Rows from block 4 of the audio encoder, named by matrix and row number. Rows with one number belong to one neuron. Each number is 500 + 50 x the weight over its row's rms, rounded and kept within 0 to 999. All counts start at 0. Numbers have three digits each. After the name is the row's rms in percent of the matrix's.
# fc1: MLP up (encoder.blocks.4.mlp.fc1.weight, 1024x256), inputs 0-255
# fc2: MLP down (encoder.blocks.4.mlp.fc2.weight, 256x1024, transposed), outputs 0-255
fc1.853 115:530527494477450570570556476476526502520489455575383540494407550480527525458468419427488454487529438498541488466435542519541504531432404516499502485601483534480477560455508564475491564409505521506540554535529420520420538498543494473545511414447490509541467506400455621465559373586518515468526462530483510479539529495496462449522450435548444466568542421536634548583479496549544540514480534496461403441538530477509550450464500560514391526445552496431455550502510507429492521471434575526554520526568436463483584484459535442518408518506584487468542379461437500446515463584515463480433566487542490494401472557550468542480441562445511476491566444410401422379505455547510529451444514368535511480562543553508547569495478446543546516432490446521486497514493484366462444515488567
fc1.854 102:560550468507475477656496515462525508514514475461425514417554449499551527500547521553528494558458551471495476588471537482455478497593435576481508418636471511463459527545493471517501572552483476516541445493509467479448421553489483406507465540479510555550522462480461443479463446499481634539508591515491362429500590574472416439555602485485571570487566461435547453457464360524502421481459522533528567468433473518595565401531592576418502567453492524375536536462557529510485488575526478519424543550523509482554427458526529521411481473470466534532506630463436468511498510510496483402591516556485530487483514500546496578502592481497526456462561513573476475575478431500443557543519504539500536518444483524470462501524506516520433552415568530545554450511526454533536458409404524
fc1.855 098:468457449495493551497401483516434532448476450412425552445585496507473522441543479486501484564508575577477428534476517479474524469561538528533480604586438455503443487555396491484502461484511496490576505499557491575581422515492521460418448441473590361501506472423526474568502435471564532449545476477550453554434568508489596465457533474461531498525548455428543505505471595505527580566479444477553523441449555467563524484490486514590490543556537558500554468419471572486527467515499567521351538502478473449539518573505475454492483589479633517450484480484389548444572483449520471437381499507519460510521470492454449573533490521492397560466475487510454489385475512484484519451504443516430564517536486439488589437571461605452501609508509480481586507602456415548463433492576533
fc1.856 096:496500488528489449567460501588483458537532552586562485470505489438497450479478392492532532494475566450499475489548606525520502535451449412553577470527374490534440493522593484447460477449475555493480498538498573487504606428513493447572513513530526482486391493487535511443558485459513512475492715484498495484474457427572419544412568573476555576537407434493375449582477428501398428527543467464528436519547517553491476594501510518480523490522514491472436466580455479525456524605452502471463514444557470601495390575546504513480528479532463542493478555518453454437470482465421526476490439473539454452394537496472558603595451462433444621489465481538482516563519458455469453521584514518498515475476513515484497498471514513457530425572525458554471594493458452589507464489407442
fc1.857 102:539496556446589448502529482472508475453565521523522536463511555440480485542624503543541543512469591511556451435551593463518547479482465566553484386543416516531589542459427506447457445384534538491463530545515506501464508562456507487470384458517515484537498528523571448513445474499542550524436530475503460508398485538417475476523438454462539543524548541451473607403563391460473523551555430506413606467525503432475462594476504433491478456474529535521555484474531596543491451496502552551480526461528530499442524432501544423493495485526442492517589404583406480396566516496600507481438537512541497520414376499454517554585549613573337535457512561576555503448491526479494493443536537480519540542559508482520535447475489501497453535440455517515479419471557504443450514603438454
fc1.858 090:504473504492516540507557465462496405484500410498493521533485528528514529562463541508401582423564589419405475441402497546601442460483538556512440480496416434467533521517489562445506430435630494564476423468527544456429516568493472495507471438530444453497473438533530444579545483509557389514465574489471488535513480512561490511512483536447477530550461550450541407472460449473582453406512516452598510423405584508483466521554458500481531528486432469414484412527576503539516400509522503565558594441476405438509459538550597478427469593433447502522539540470523492448474497510469473454556535498568502575538467532418452566600485483450483471587593501454508475416532442572599485465554556481489499420449512395499545540504506516556540522405479522530469443543477525491556557451484586
fc1.859 104:537479610503570510451492535550479499531485423488583556458483573476434493549430532498486430510544484448520575440501406571553522477490480472529439414524428604515511501497562430456504505508516588506486454483424481439492496503427476536464399474568524564509546407487479490513471531394442486542469524483575503508653432431544452478471420540496617568503506616527536524518468495460485440458486479566445443483477509536469534531347492566618576494436430612477485398540522598511489439480512520503474461484619538398499493461574492455538444495544385445496514516490471526387529556481485487434523511462483525399488433561480594542457430546512520527484515489475516518534467520531455492586488443443439446471467512424491559585430572503557410531503490561472484509501547531508549548500505500
fc1.860 099:459541554446544478540507499451457455507486436496419620498475549479561558488502539531485509530500540530420471406419584485542531437490478438505565518564430502450565478591558505514546516568575525519496447514524556515497468470514512495490432498514449539510492533492460490505497475573560412575537508535494424477421434438447529503543481468502519579531474424467521493442457526460521531515552503502448378572544500587454430458487458365568551535488557424592468523434560526544582489409530494442511490446497545465589602492460487568461403463540528467538474450469440445424551365495517549543530460573524491473556358474449382549424535496470470544502536479474427564453486538431473573537450427520463493479507553484466424437499537455516520538372489533568413481529496587500420519474481612
fc1.861 092:437494355447542480543491563518536472541427527431394635519385478476484511494424457488603501471447488476492514574529601547508532572579479497530505468611468499521580555543550447619576575554498525467632430440422522482593533507515462482440448515532459534472419511523511481518437527482424469553498475557444451468509506512529533504503553473521524477510520429514507323525454533418451498490511573491481488441584470538571528483456533519512581592462584436409497419475505540503520473545444529537527493539505558447472376531555555547419461533501504617537463612488489504570475560501437489565417455450438534493483498495559461499478561451527551496475484528490544478473483476513520516474531501575530512461448485396445566423502525496398522468465545576503502538532432481510520459492488438
fc1.862 098:477490431519477573526499491492572545482404432442465523550508399576480622550413550434507460473472491478555544554525477392514497523451487588523455495605555528485524470506417550454431513499557471452484478484565423472527437470538479429570528563443549447622514557523513477537501494601526477517566420550473522433438544549454575493534497504556497517461456496499444508473619421592526527495541572421519533521561523526518467526459564489508462619488443495532502562462525478555465472428515509473536544537447502386501567581560514515451472608431585487584494497535493422558492593571476455532492462551414447519412464466478522463486560501539515493547533457567648452416448435476451538548534448505455505473489536585479553464412431453553437556446452482441521490477486523519571561484567479
fc1.863 107:559397478506408496538481543546501472454449535504530523516469485516457501492509447503526416417487482491444461483613443495460509454552444498470559444574483482561517509500571427502476525456560566472464442471426517471477570527448441518523532475467440481506411595509440484524452423545528474483485652502475506614418540431628513596408569465495449512498545500496540427625410505489507587464454418451542410490551496457408532539472495496559520504420500459524590434561516471595531482533537466474485513512446425495555486535567569554476511472501402503557464475423503430525494447492471513454452407492449461438495582563448585538520522493565483507528548561565545434510505560604505524533538446508502531445588492457568536538602607619441462487493562523452472505566472547509457460488455462
fc1.864 102:507466519505515523536584595484387551451565577499486516498486577545497524524500533503437462505455549467518453537506569565494464589462400545516594471494414551447408421478402458509471547517546460504571506477488541444464568461452520485524443567449538456488449513529436580505478545391541445448500417522455440498482541524647580477490483489565443506517507517524389466467511458512450476527569435472429522426535583497553462490526376457448484511500462434545424556520603558463467446554553537420388443525528435499499409542535466530562528610481513471459422474436537539578488447416457521519518524459505543529504456463521508482466608479533548512516466449418528609476431506418439450479476447526509554524411472429457470502576586496456573587509581428534459493464482531500514462469486537
fc1.865 095:439607524511486498546528473460593509441510425491436519454567443465608548499510392455466533538475599509542490562459549459446467510503531539447466427546489456497554601612482486479484459449492522581443446525543502599500515404470534452494519386472564485535452467525449419475574447419437484566593549500540505482530554425512513433449595489465515485538575492338565555500453507471431428462526471537447499431464511405613523489534467558563436558526458511488410517565486453460452493447473465465466541511555532513439410487584458553530505453558483428468543551495516572519441581524572463584533558518526465461587495550534532515533505457407468557519449411568538439470481444424560485469567418422534462454516454496485497506465497546467521506406563543519475480564484550489561485503462511
fc1.866 087:540451484456491460482531533500528479470473474495481515548450458548455462513536445442523522581512431502465506451546568520445569359460525511466549446562501554508519496468535402610496489479571457538479484500442448533363449365434522419504496547531511518522515541517435481464519586493608548622569540485571472507539433527489479558455565510462561535412510505414538582574507575507587466455472441522459481533588454535579502500415522418518464485453449488522551394533436455430504542544523400523470401451517544407537648507503484479431496490450435454545482629510447463422531529407459486593489512543431485501450469450501477576492435588444474551539518451428529503457453483487515501446491483543516494475539498478530472446472402528478463465581494530555556516523451582493497529551595481
fc1.867 088:483455479538452436520499518457519438535554557463450470499547455467522505535443515540552553513500512517474473555550526506463570434471448533541421507481531519493484476431591506493478519416588446435383502512417525407468486421504497450450478518537509472498427570484501425481520449537531521548535536432556476419456642504475497542371394496447411562462519551560541490519432506551485487431429550419544458516544507548447498545463481518428529568467438495465538439503517537451519515505538591451458539516581478563519581619536593572583564560472477525424457487493482614547437475517504461587544533505444521472482393571485407499512422409483473515430530477513479425421594439460557467524550499629470546537448443460523513527575477569579566533509562470498530510475390466584489483499509437
fc1.868 105:573514526565475450523497426526569484506563395554515441583554499430433522484495505524573463417473434566500557457572545558517462492485414623499500549539452423466443510525508524596501539512475490488539491496477571516427504509484556525547518527508578527452505554478553491504523469467517443556439521455579523564442535469491478487417472451494485498526550501368504450449533406560492461448485539396541530516589537527524574614470551380510458578542517544495515339539554509562488540519491447485430502491499564504501444455548611510531445481512477399493544511521440456528489574514450521445509529567478534519532448473544464536533539569487434553512557608504523568565464513402563507552529588561534544562554479520534515621570590521498602430448575442444418446461543454489495470535544448
fc1.869 103:518480383527513588504495543496454457503487514503441495530491398546475528447552499532500472522584487546413467487531538500467518583457529485465508489527572560554516489525511483453494554459569555501472435477507439537454493468475515562501542541534427418484583522575590460494466444516488526477494456515574452519507399492506477556463471551512552524591563470529584493518544498610516489508445597481567431478424511468530503598417461428503513487508601482474535434473479441589396466514480463509493528506480475544373517496592461458523549422517547487562424437503498482402433418465546420554513406431556509509477463506371573460527555491518412437561572569575599581475488479588503458517486494472492411398528523461421422546539492458508455481547539544527494468377532511529582587624494521
fc1.870 104:467621391539486502586416424507552559399560516541466546454487499424453440575431457469458470523526522500521440474528576491478610464436506536554502437471412530493431511559507525434464520413520522554495549530467499478409563483500486552499470592458454490458548501510477534551435556505461513531552429558533454524482515487511552460487597501520507549485433568437524395479559431538436450497432457425490479528408570551484470575409543467503391524451447429506531432490512433478458446509459489537547518425404469564532505514550561495507472474539506467526432474503505550553461475414434453504600535569593567466454454438564506538490543446407456512405548509556541484538484500451568600519523543517566409515605573487499457587514479576455514520563444511487511519434501549400445516522404477
fc1.871 098:592537508559545518441616517499440488506502486529524437521547553501545521551486496577426478509518443404471453584576469515486573557529445441507553558522561451444488487506490477510480370415517498555519555496512492455454467404402527555557504486472497464525566495500488497441527600428472516592451591512547434524531585463435398482543512529564531578469524612464496365509531564479427481450476533509475432497457550490456529521590432385418561554484558480446520533510490420480471534576532437449551452491500492515482492562532546575647481473523494540537526481575514480565494580521502470530451533468426506467525482521585663519448507368462529516486435584474546512504563478454518443514483550456501517526443481529470465468572524498411494518569545520475487572365462495552496540477525517
fc1.872 106:520527533586491499563463496470520575539472478468432441495509509540616538463533581515540466524450538413466554414465569491444551477464496512441478467482538578520617525386520473510494516534553461546412592517593515359500587577529504535464445455475503410449571528614460552517517585535415521489536470413464473464513421433529436478544479457448544528506494542506576571437455453560536586482481511492478503448459586543532488408471506542472397498487494431461445448542466546485509553553418503533516413508513480517474582431373458498555573492509425484498490417547439465448535444445484546490349479427513525501446402481485553578398558525496436518506531431474533502490552543516494503514498495512566549410561438492537471569437471486544494503524488501470515537420575414459520525500567500
fc1.873 104:462490458492442522467388553426535522558538497517531498504503481442507521472447505464511493458451461536463480629483571456537552516516463520537559484635504463483509529484650531511488416464493503442508546512525525543394469532545378454429532476424549418557423529563465519508547563525450455501510530401455437564552431471483523507559498499482502443546598479453485388586459426475471557483476591491477580479452523533549468441521443491529583566578459581404460458504486529552470477464398560513463555481540569475488420479532431503507487495561490616454482599476357436415499508564533542518421556513578452551537493525447424551541490423516602538541551518505539484505480524449442441487480465522596447473452504492418535456574537516490534519421453510438460530546522510580537460569507514
fc1.874 097:433501486469572557473504498508367646510396487484455514507572566528485547615467493517533399575443545512469484473474446530514494469455405577594566547557587534521539535472500438526465490454512478527481506461514587481551522371491540490530466489535537379478497404506518470507446446496548409557604494468479527543502585502443607468453473539536532506458510622522529539505571438550514484462509414544533515536465464474540557553513538435487443520543569543507502489618582582531566503444566484427490493548505499500529486579464532439617455413548415598470505538430457535456456531444513535475493465529446459524406444422505490490457466467512562480525426531467501553504434495563501572444453439517492516494532502499442479495568471456515556485619555523571576592431457506457467522516497525
fc1.875 105:522519481585481514476555587538496506541505514439502532565529552482493515500430492502519513550408478505469460539453505541459568528497448460542551526463520482474572471518486486504514539456457453585500504474521579489477548477446506542526486513445504554509433522556515588512395527455410400543516532544445534560460469504578543507430465553563506490444555641443444476499474381522536493506413424536555552548553521406511539596499534476376516476456494492505529361560528451447434398548446487442447445494493483522571466521619563507549489538528564439489519553434452467556468479452462556527557484537386596502546415427521588414486506523533485607502467512398485533491534491461486547522565564442530442522591601425533530523637477564559511521544490487454552562482523562481489423582568532
fc1.876 111:576527470449521535500479500489450539605529515538469436491529511506481498561503426524565358463483527497460501528473514497495530429552549555629569497533487467490540392632488439590429519513532509492461488543456558436391483510608512562467407559510435476460503470523535504495546464596552533482701567510488447486449523512563558588545556481461590461507463477491520473584446545483397485498465495487451525451439562557448509466504494440530481596504534505488528437504514587559478463465552578468508453553567593481499415536473483417481483489504478536473474476430427447479455498502407503473494515495466451539554412531543482435478476563533609544445432453512492536493493521476460518482500552449538385425475532576488486438542460586550523451492554457456570385439501525428520412513540521
fc1.877 084:478482439490509467460408482485548494442531419560490471477466559457636440586543449536548450491498573478552489567486534481488472424422437454441628585490473476532488560410507422447491600447458583527512451573449497513510490524357535590530517565538457578547517514472562438551484503534495510424501474473449484532518549458590509444525539538547469522503581482574465497554418413621491616515513417471458448445520516535553455443527453494547489476545481535460444481478585447581485513490505434426509560538515500446503491491555510513543499465553523487531513467459456529497487564464424526501381559611586568447500558511502461474450581573511487431522584548564530479490571491489494597451574524507530586444507485437433492552509566556396438507547449471533431423493517462453542520538498568
fc1.878 090:503521549504529535517468476508443497461505542462521507417525473580487524537538479604494434524503551439532517405503520449465588472441529483621481550539522628535484477417485533524470492537548495470496490573439471629510390428539403513446462571491459529541571525549444464539523534575598429500546574478520446465488479467466465532565461435483504547462469545473528504529570520547451518444474469508453461526526556509457428569507500476539533467495528548595525554457528446530428470525587449395537481573524600406424454525394604552557514433572440388428526443477527423520566493438455482471501443587526588513472445480515437473478565620546524480550495445569501532501456467344491489502507468530479407473545581550471452411511538542476540481580506526494516542482452512435443467460535445
fc1.879 090:515531549466536586529492552434473552565589487484438596497601482510618527498446486443448523559421505498524540453454579452456451532455533561545484448540458488421520493481546565502540416505428531427480443519495557513516446444468519450544500451461568422567427556546560547558567483418540464469607551455594577559551540407463417491473474443505489543528438448432523531548477555540512520457472450548509529503467558486500567499512438516511532626473508491484457494548551594406533523421479505412519465533565496563439498560489454575590558446483523498450474536599421543438474577452429546454495538432503542556495556505466579504517389393400550542507465519463540459534437443448502542434523465473451547544512424501537508499453592635494513488510537545483527488426533456486556428488479501
fc2.853 111:429573459483587516544439542581528507509467495410552534460576479516446481521534535512482472446523557454431510431572432534507452422481526497492603450439505492527374489545497529515493444676510569496412528465481536487590550491539487581452502484526459489482577508487492481415440611427523507562511489454539435537448489603563480523432559485437514471499545513525490515528514484464532596534474413482497579507487501456505527575500432540440533452528436425470497456497397485535441520469524498555571416514463519520421424526505481480453614507467511506489502450616543558541487529502477604404509491483486440517537492409478445543501543369500531533477445570612467431551541531589523484508572597580426440534527455450490412487494497569462514448470478505482475432486528558459603482509473406
fc2.854 101:456498644522520545427522477560555522361573546515595504466528632518432473540479436476480512483464386479466533498460511505534546549432536498495535507403587537542583490439439479462490529466498574548478434584518499517573495461507519488503481528495339485524420479488502546523488474521509481597540491481531492430496420508493483478532548465481458538425482498475571472590547623528364429546491422437546445564533523554505452556438540504488485474591488447499522443447384499510438501468484514529531503518497566663480552502459453501549532588506551505514501437433495619502577507548487505598440469454477544507544542468422437541511507442468517492400522541438498505483593535566507365511512464480471485485574464487541496413506442563499562509483498496534488456451442519463566525532439485
fc2.855 095:461426475540488543457496494454628474520451440465447540542477629487508437434490454499427494553555479423605516508510443502557455495520418479585515421501541552517465473562532443528546467540476533506490485536485564415497445523476423484486581596510385442516495610458441492398465575605528469561534512472522525459441377510485537473522550548462465448560543501535523437554546474557407350477478505549570456518507445486406467540501474459519497554520494551533491509536528522525492540535491452442552560549485541500467463472526550506482467348497440435527486487527516551516489515559405517519454498556519587520509473491452484522498437488454574482541411546515565403577501466540537545502479526509491440504431554487527446558570380550517512592498433594478501521390546528467423625566519535
fc2.856 098:436539438457475544476498533508502505438426540452490442537486475526547482505526580455497453444492529516420512609569499518454524485570552526452410523603594534452512537489429515517423442624537482459608387507559487529449466533512480625396447527531555560492528495526511446514525455582526506459509409525483525518530577439441514421641417440449467458428602492489567546504550519428612451401531500499448559507500491495485453479476493499477487494426518519510502580557502438541485470443483469575541502442449479504530631456513467509494486534495588537500543463525530581499570484493576518552563512530509567470514485455532478559426523446504440468520563421549501513524448418562499519531429536482483519517455392472598577449535530458475486525431436524469448518469475511440579330455506539
fc2.857 101:502414438574416532478493477498522532507444403508544527476507447447541543456408493459571526516544482510462458510486342531488501495460541458447595478487518528457553457476632565492425510488518615430524478486523441396506510494516532531533493537480486533469516429482514563475502472592511533446543527417542614516556572534520529401561491546520483447487437553583587507597501503564532450545445512490488463483501490496537456492525447569462534492533473547480503545479421430524559474487530415512514460572451485450591500555441513485446469536472534496504416530508485421546439429570511520510500480550439487542445633417493436372442534515474464470531577373434484482574496375553508604561493523516494403497454524560448511592564597579528525444548487543457447472525504566531562450531460492
fc2.858 085:565530559554550459530399501528609553540427491419458486436472513470502383483550493457582462519518504537589509573598599500452545599465527536443503504502559575448523465522463490579478465576452565469510569629528426520497487426613518582470527494440520523497508497473575574455502437494444605455456461490484500475481540485365463470484463552472588503543563540598512457514489485452498484548477446529398475517544511526556493461461415516513355488471534492529482583550486492525553498477479458471502438550454529606554462527488425485517540474413468500452457541575471413507485582467547550520418499479450440450447580461554411465496526548536484550416422417589484449591521554450432583509515471383523485535505480531545477500453515543491481476509515483447485435487577505476476440503442515
fc2.859 113:571545433510467565512490509433501575484439435470484527554454486512588508460573479437567507512482545554569388560512532394512453516479518557440502503542522409441504432511438557578493499496452510480504507515497443517516431573507441480496459507464444458459475490509566460435465425560604571417505572562496401544444473524426510520649554508425480479607531468504469456531435393567437564548493528509606464508615542474542502499547523471458466488566464452478466572486530451513525566462495427479529556507422446531517512449507489552464467530439516514483471544489536555491565461577558474607489582547473490564516597503527458372509571438471419444550533525532541545552513483461489534461450533591546490537433438568512511446512484457437590472414472439473602462537462448489468419597458450
fc2.860 108:491437496538482493478449448640566560549483581504568486443548551466438546463444451498450499517457515519483537575504446503540425462436533565484477449560334414517448512489497524445473487422423515500502537457516435496461451627517560526474535450519513479586525519449492536474407589510461497459535473526490443491499511456529483446519504557470491485535494504521491523488613513501495468434504379526474399520520473437527489540551457520579447479566500503511407554562407513468487490451569472472422435531508601547479437555497550503485468510455516485514511443556494472578475528515453509403511477474555422539499550525436566492662511476522479446534510527407495377530607470580510527550520580429536444541524444520485448558628461506446564564581599497510566421527458526576563462547448457
fc2.861 107:568504595588453484477468477529451476429428586525525464473538591516485469501562499494477548448510576459438515465493457462571442432472479525555495477426527519505510506445464499523462501498485466484484459560432490613542488425486522482467554661470489500592479602517396513463657514446394508484520499417511492486448468507542425484571501540533512477430509497510566540438502477502404449527467507515545485515436504492507474440482593563454457507555466443540559567503514493569474520514482483482483517517465475605497534403537494534554496470535524490460549469514555557536559539461465426533513439435558526544500505452360474489586426658522522493381506501345539498563465602508553457492475530448413565413506392553526462485503468513590529433543486489525565515511576508573481556490431487
fc2.862 109:491515644527579380477478459594432372488595498517484567543559584476493448450513430481422559556486533416534515469482489468433496527554531463500522569431470443531456557448485404489520484593516497534447503561432570549473558490543559448558465475457457523436491437526423429422541474442522399495449486438500509487499485459515478595401490511476592454591569501502540471531387579411527505571501465562442637518426511574507480500525505477465534466472547524476563397478505562487517556565577539508444439491534440452494514512493474427523501476497387529497442522477474536497539485500509540485493488440485533553633606521540426484456458528503573540429490502467459535484532571540538478440475447605486484485536499492546448607539544576451477472480469523496530514468521540517432611459504518
fc2.863 101:515607424498476482455497542447465525519475595437544453525498506461607504439530584477450540455502536403535499536498567497597445529422517550533507367504602519468514509478494515485499470516518458482481467567459546522466423497421514431458465497578544525500522446403485524517546502542496623522522492535516501455520422484423561362546502538490475532544495554492549538461574507419583485503491580540451574597530494552477542639427467468495483468453505489457504456559507493552484544566529556578492490450551483512392513492516522431445495456471555488491528512573391567463579632533513500602495526495551480507455493495521450567464530505439450466417586408360552515507469450510501439504533555493420556502468443480509381496498583448525498510516472526469470548527440515513506341453441520
fc2.864 106:502506469422488485480508502570578387551487442413556502500507492510431457450447422472580439440501513526544563570542469439498502400575501506522411541485517425473466546540504593530476449348530518501501510519582528590601466528516532617468508593456524565556435455490373428528597528542426421470536560420492496448498511496471495544525596556441563465355480442510521471526451503450463463490476520524511477544510468530452494466483515533488593514493555520519522453508473506514460494442533488538546564441453564483607523487491530525527350403523460468423574568491449544596457524593457544447503482564473484514463500450531568628549495492440472496483459510543519445464570465580545509461487490505434439494458471524554550526422490534447534504611478550552487557535453433532522559522533502
fc2.865 092:597509521509593515508436551480616478427480514432423487518529568534369443512467502536537458525510501406545454419427527466466507590514556572479452564430535564499546420475435539509500514624487590505520418558504541524526467485498484491486502479539555462480515584576571486487505523521431506492442514506485500536457455450377457498506477502500485420445535496495493451490490577590450457474529452485564450498481548535426471459405501614504511562483534454572472538426462462548524521438520509484472514566393390395565475407549516529473574442479478527559394398524512582479580494496474507482481564576500524460535453388497515429582533418569505465459448569543493480543426607513492474516454566572487570508440540475462495521506459498561513432483450522455581582607502508529459491464555484
fc2.866 077:438460532554422527493583414504453626529541513517535498527520530474469485504443536467411479501517534531489397576550506485527479397464608504576427475609429350594495437555541554539591414507475542458469507468508491488532459521452482461474431491533455448408570542402545488478474470511422536539447509547485522581490402440511550419499479505509520460549581413653507568481511449554440512545583507496567547491518524474422467566608460457494492516538507567547526496470471611541574495482514520472526529517457553411464457450480582516550427517529440507510377423485506468481474572440572449405506498481492542502488546615456505402531497553525479558535538449404484520453466458480483533537494461474462542504457453607480508471526563478428519519515556500471441476527505502523530501563454443
fc2.867 068:581499448414501562446523543476477561511472473555537492536518555504536515500565535435442446464500482440496437456450528445535538597511599485488569531423472518523552474505485498571532462603528507478592391549550465578375529463533505548478417388461442547480525459636596537496454541494502561567490489487442526519424381540471470373488462569582539464554513509509505562458480511433456468530448485414459466634434554454519523552556539493598446513549530516560477413536393457527552549522530437531505393514509565469548453518468554490521398475471546590511476506435540492370497552436500494420487533472451542449479529472561504445567585586418565495519502457516419427523434486522491496490475527529497504457472521499498478414557524449517537487551516561499450540469462521534401503483486489
fc2.868 095:500502409486418411510385466534483558505557498492533503384510466508564556501476516485541561547516521494374567594556539568507529405502429531467524458533577499399495478537406584478454439401527513549482421482546419506536521582524508537589497584507479634590416474557489550559567491507486450549369488460408544389513558429437523517516483478451509540505520528485488496531537546522537435496436550498533486438523508453539538449493555486523516399475489532538593469568433484507479491532477424518429491457507616422545628572487536511422596524475602551479509522491550529490459578487488491476498509520507546482463524512586429578513487510498515569470494500449456515526473538401539506544533482456511538486494444499494415375479516527461503563507469518440506508447489402440581461472459556
fc2.869 099:449476519509532504458456572487520467500424490530506496482499583406468436508491576493450559464482484459540489540435423573578519456492513474524562493466538500586498511482497432566534567562514536466494484557462542510495472495419449412496462560557588540469511502427525503552599578520522555559439513486537581509497565511534486435514514463485550506495511536590470536506580475503512528472546416587427556463602476478380473509547416515508451506508438516524407501539471540516612508522519518440490493495548496386464536517459563504535505606548440428400518591338433442499491540489434437505402546553416486479450551535519488463411401560531532539484441446447517515542630567464526576400540492484469553505465473497588511429500534531412512514550568473461476473512488461463362408458565513
fc2.870 116:545513443489463489477427534520548502511517487581581514445488507469497540508512632484531616461540451631336516421483497464531469481489536443526518477435528536452490546530440548479454497549476512480482455567510367458515463494494540439433599498544577546488492469460543483484625592498477560515449470524451493550470437575476449557534401517532537477418485529517465426510530558595520538499524539486542577473477499477523508470541495518485481433532469589478505503496461537593522506544484437508522507468553481467440473507429522551553496483499498515380495544532517430560456472446582539518503472518440519489480620528457613322517451461499501491512503549412547471522532503531446519486506527523484489502394389528498370440522544487438524514470590546411373440579505565460473518494612501
fc2.871 084:438524534479539385490448523448533504494498460459503439460473346544468485549536564478590570503575545526514496393404537421468487414578584536396504519487460516553474564512512455480587563489559533477497396420521495600536533537594430487490524545521535413490511553433467474483540531565528490384553457491515544491504506532594563508526509500494524462551458336561465558505433494570569499518543558500477545489514517490492534516521493585523481505517441545616425532441475477539569480445439510541477465500503465462549514468452514443396459433561546448524521514457529517436523353461455462435456446510605543541490522521481470437442508557515496460565534457606514551541455521560449582440490405616452497511468471538521616485463485545471486529477485506507464482594509415480470468495489493
fc2.872 084:483391463457449495494554558526442466475497508557550496380524413460504562559493444471513504549475513498472484568572418511473491456471601477487532546467542561458408447575514602495509479513488592450497649524503511507562431421474536545506476405559517567470566535418536595496498566572523442514506490429444516522516542557452433546483493498517475531509556453499403569525517468497508558472513614401608499462479446464486507580549529500526549420482503441453494447455462486525469504463489440535502469559513633446447454505477489503457520460505577570456531516481510345487459469462523513567583532534406470552508516522543482411646579523453574504449416549449507505457478364506517493507620509489429434502474580567524527462512495502494471446553544459475509486447394497515517523528478473
fc2.873 096:537524530580531564452465438612537590414534465361428521454480585549488451494591491527438439463540541534527530405570455535464462534508616479455479524572599603483512495480430491475491592584553502534580428621508535502579432526539486551459484578485461433462580518458517456454445521542517528494541469501527464447397561594509473589509553421400504554460523478490524513493482648546527421529563396468514465484528500560472482517479514566432449555521477468513497590553515438509463546526482460580540442538448448527448520487456485513460507466454532427540525377524541472573561474542453504452459572535508488520532535424475465547511444497466396480473476479583525525558518533570409458502447470500465498574525485483514490493545506500511482470435457502540556507473456446472501549376416485
fc2.874 115:492514630510526444529506480544446530559496508487614504527518479491407478541369432477457524457419543541521450628477477565425566553501509454420586501417470507529437513588456503562585533541497555539602493476422486491425435515544551551493566401539500479546479533530463520571432496484474538487458521531510517541479421472481442504597585445487581569494482462402531486500462506491522461514564513505623540499577615489483493456478477405425468509499432542469479537494475548443507468469450465478518449445465508566451408566539464577529476527479443491438589593495518452460444444537559493503605484537464454457593479550517602536476500424477470509516440595601515481453582451475421516514511533473548371527400518490468509466445523540485488581558525463546500447505472499491421440508502524
fc2.875 125:470448518511466510500439562447580420479483427514477529442485422471526558505444521531530519499519449585514505512487411646485511486577462498373519520542482646479532504474474580524459463454510552471590529536526422509458458603495547552475439472490571599481478526515466513579523502477525468448476467451459442513484470455513474474431506549455492503494561471456490505469396548557529543508465556494535475491513460494554519464530423412559384496482513545398469431505501462503493500541513445460450521486474607564518575563444512566479558514494500601428533639533508365534448522423525484489577583514491560530430548573451562489613557494428525463447525445519535585550543467449527528529493514515521553520373419483506539399472545482520410569453540527484469520462487567431563457563402492
fc2.876 106:453436564504506579394463511474497485527494484421456491510451487463464575462534417450471507461602512562542489460438496511545510521514518513456451481507439470447566537473517507446476420474441418518485477532577536492637467491542427459491456472478568473449474524415497449546461499496468457542537472603550463401489374534550516501542573523569513463451515582594520611517510464445425414504450480455606446545510468471493496486541498501479472444526485482468439625522441507463410506534488501559451555550465472546488403519533528503551520434515538485491610427569577601576573432524430606498436509534521528528542587508438499562563516465532457466530505555558472498497596462571496457475479465468486537575500367480550606546515505512457497521493454449589597520511437393573467531502421527
fc2.877 090:602473469593433539553517475504548428512508607531588497509502496522427385490468584513538524439501555530500442506604534514532480496409475511483437483464550508474488448447520466461542422626482486505378438469551518469418530485582511473512524564496543545422462484528531496562551549488419552540448507460463445477621504574434477597516523458441481530399458484463478409487530643572491452509525510504499520607568504637504514510461511478394525553425554435570520461469432547450634497482523532502526509458486485439502481486447531527528485547437490563484513411547435454509487585601531456517567478520510453462504581505483529454538480429458522489352506489315523498444500475554489422485481538541472536476500476565496454488518514453513530489487491525488480476592501554533478453508496506
fc2.878 077:434453544553518410516570476487482443570482533513542553541478447523444531492541564436560519470512466571554506562451448530560481523538553548506412434515481374480424464539577492483503539372500551483412479472576487442585521593566465383541404528493516532463531527405509560534490519462442487481510509536568488487568479487533514566566580498536444404599435488461484484546511451575487386555537440554500483467479481502482493443573406467440554499543494597497473440464451545465452498470491519472454446424480546424497527502545423514506406570529490544515551518426500386481555524501547473517553503504508565541581577604500515412424497492456468433532479535523468538479560474619486502481422425569435602547507465548509519449519522521512490484531562450485522427529434397490603470552419478
fc2.879 061:509489457449504488463535502493593462489442482490470433492505498495419506512508477554534515480625554492526493550473408541514517527554541476440509535532602576573554522514477492502550490525560475525468441476549551462508468518566434515447525523529447423477591564470488459487359579548473575539513550490491396506493392533484517487483500450456514521434491490512489566519401554539451511491569499433585477479493522503415489559448547561495546492444436461525402454451466399548521494452597507467508560585405430442455459459557551486434511420474438483525362451412538554529513421514499435520453510607519566540550522546556511474550549479520507515457388510691486488434485557523484443412507517551488528526462561507488549523602424426562483453527462488437601596459494540546495488461553524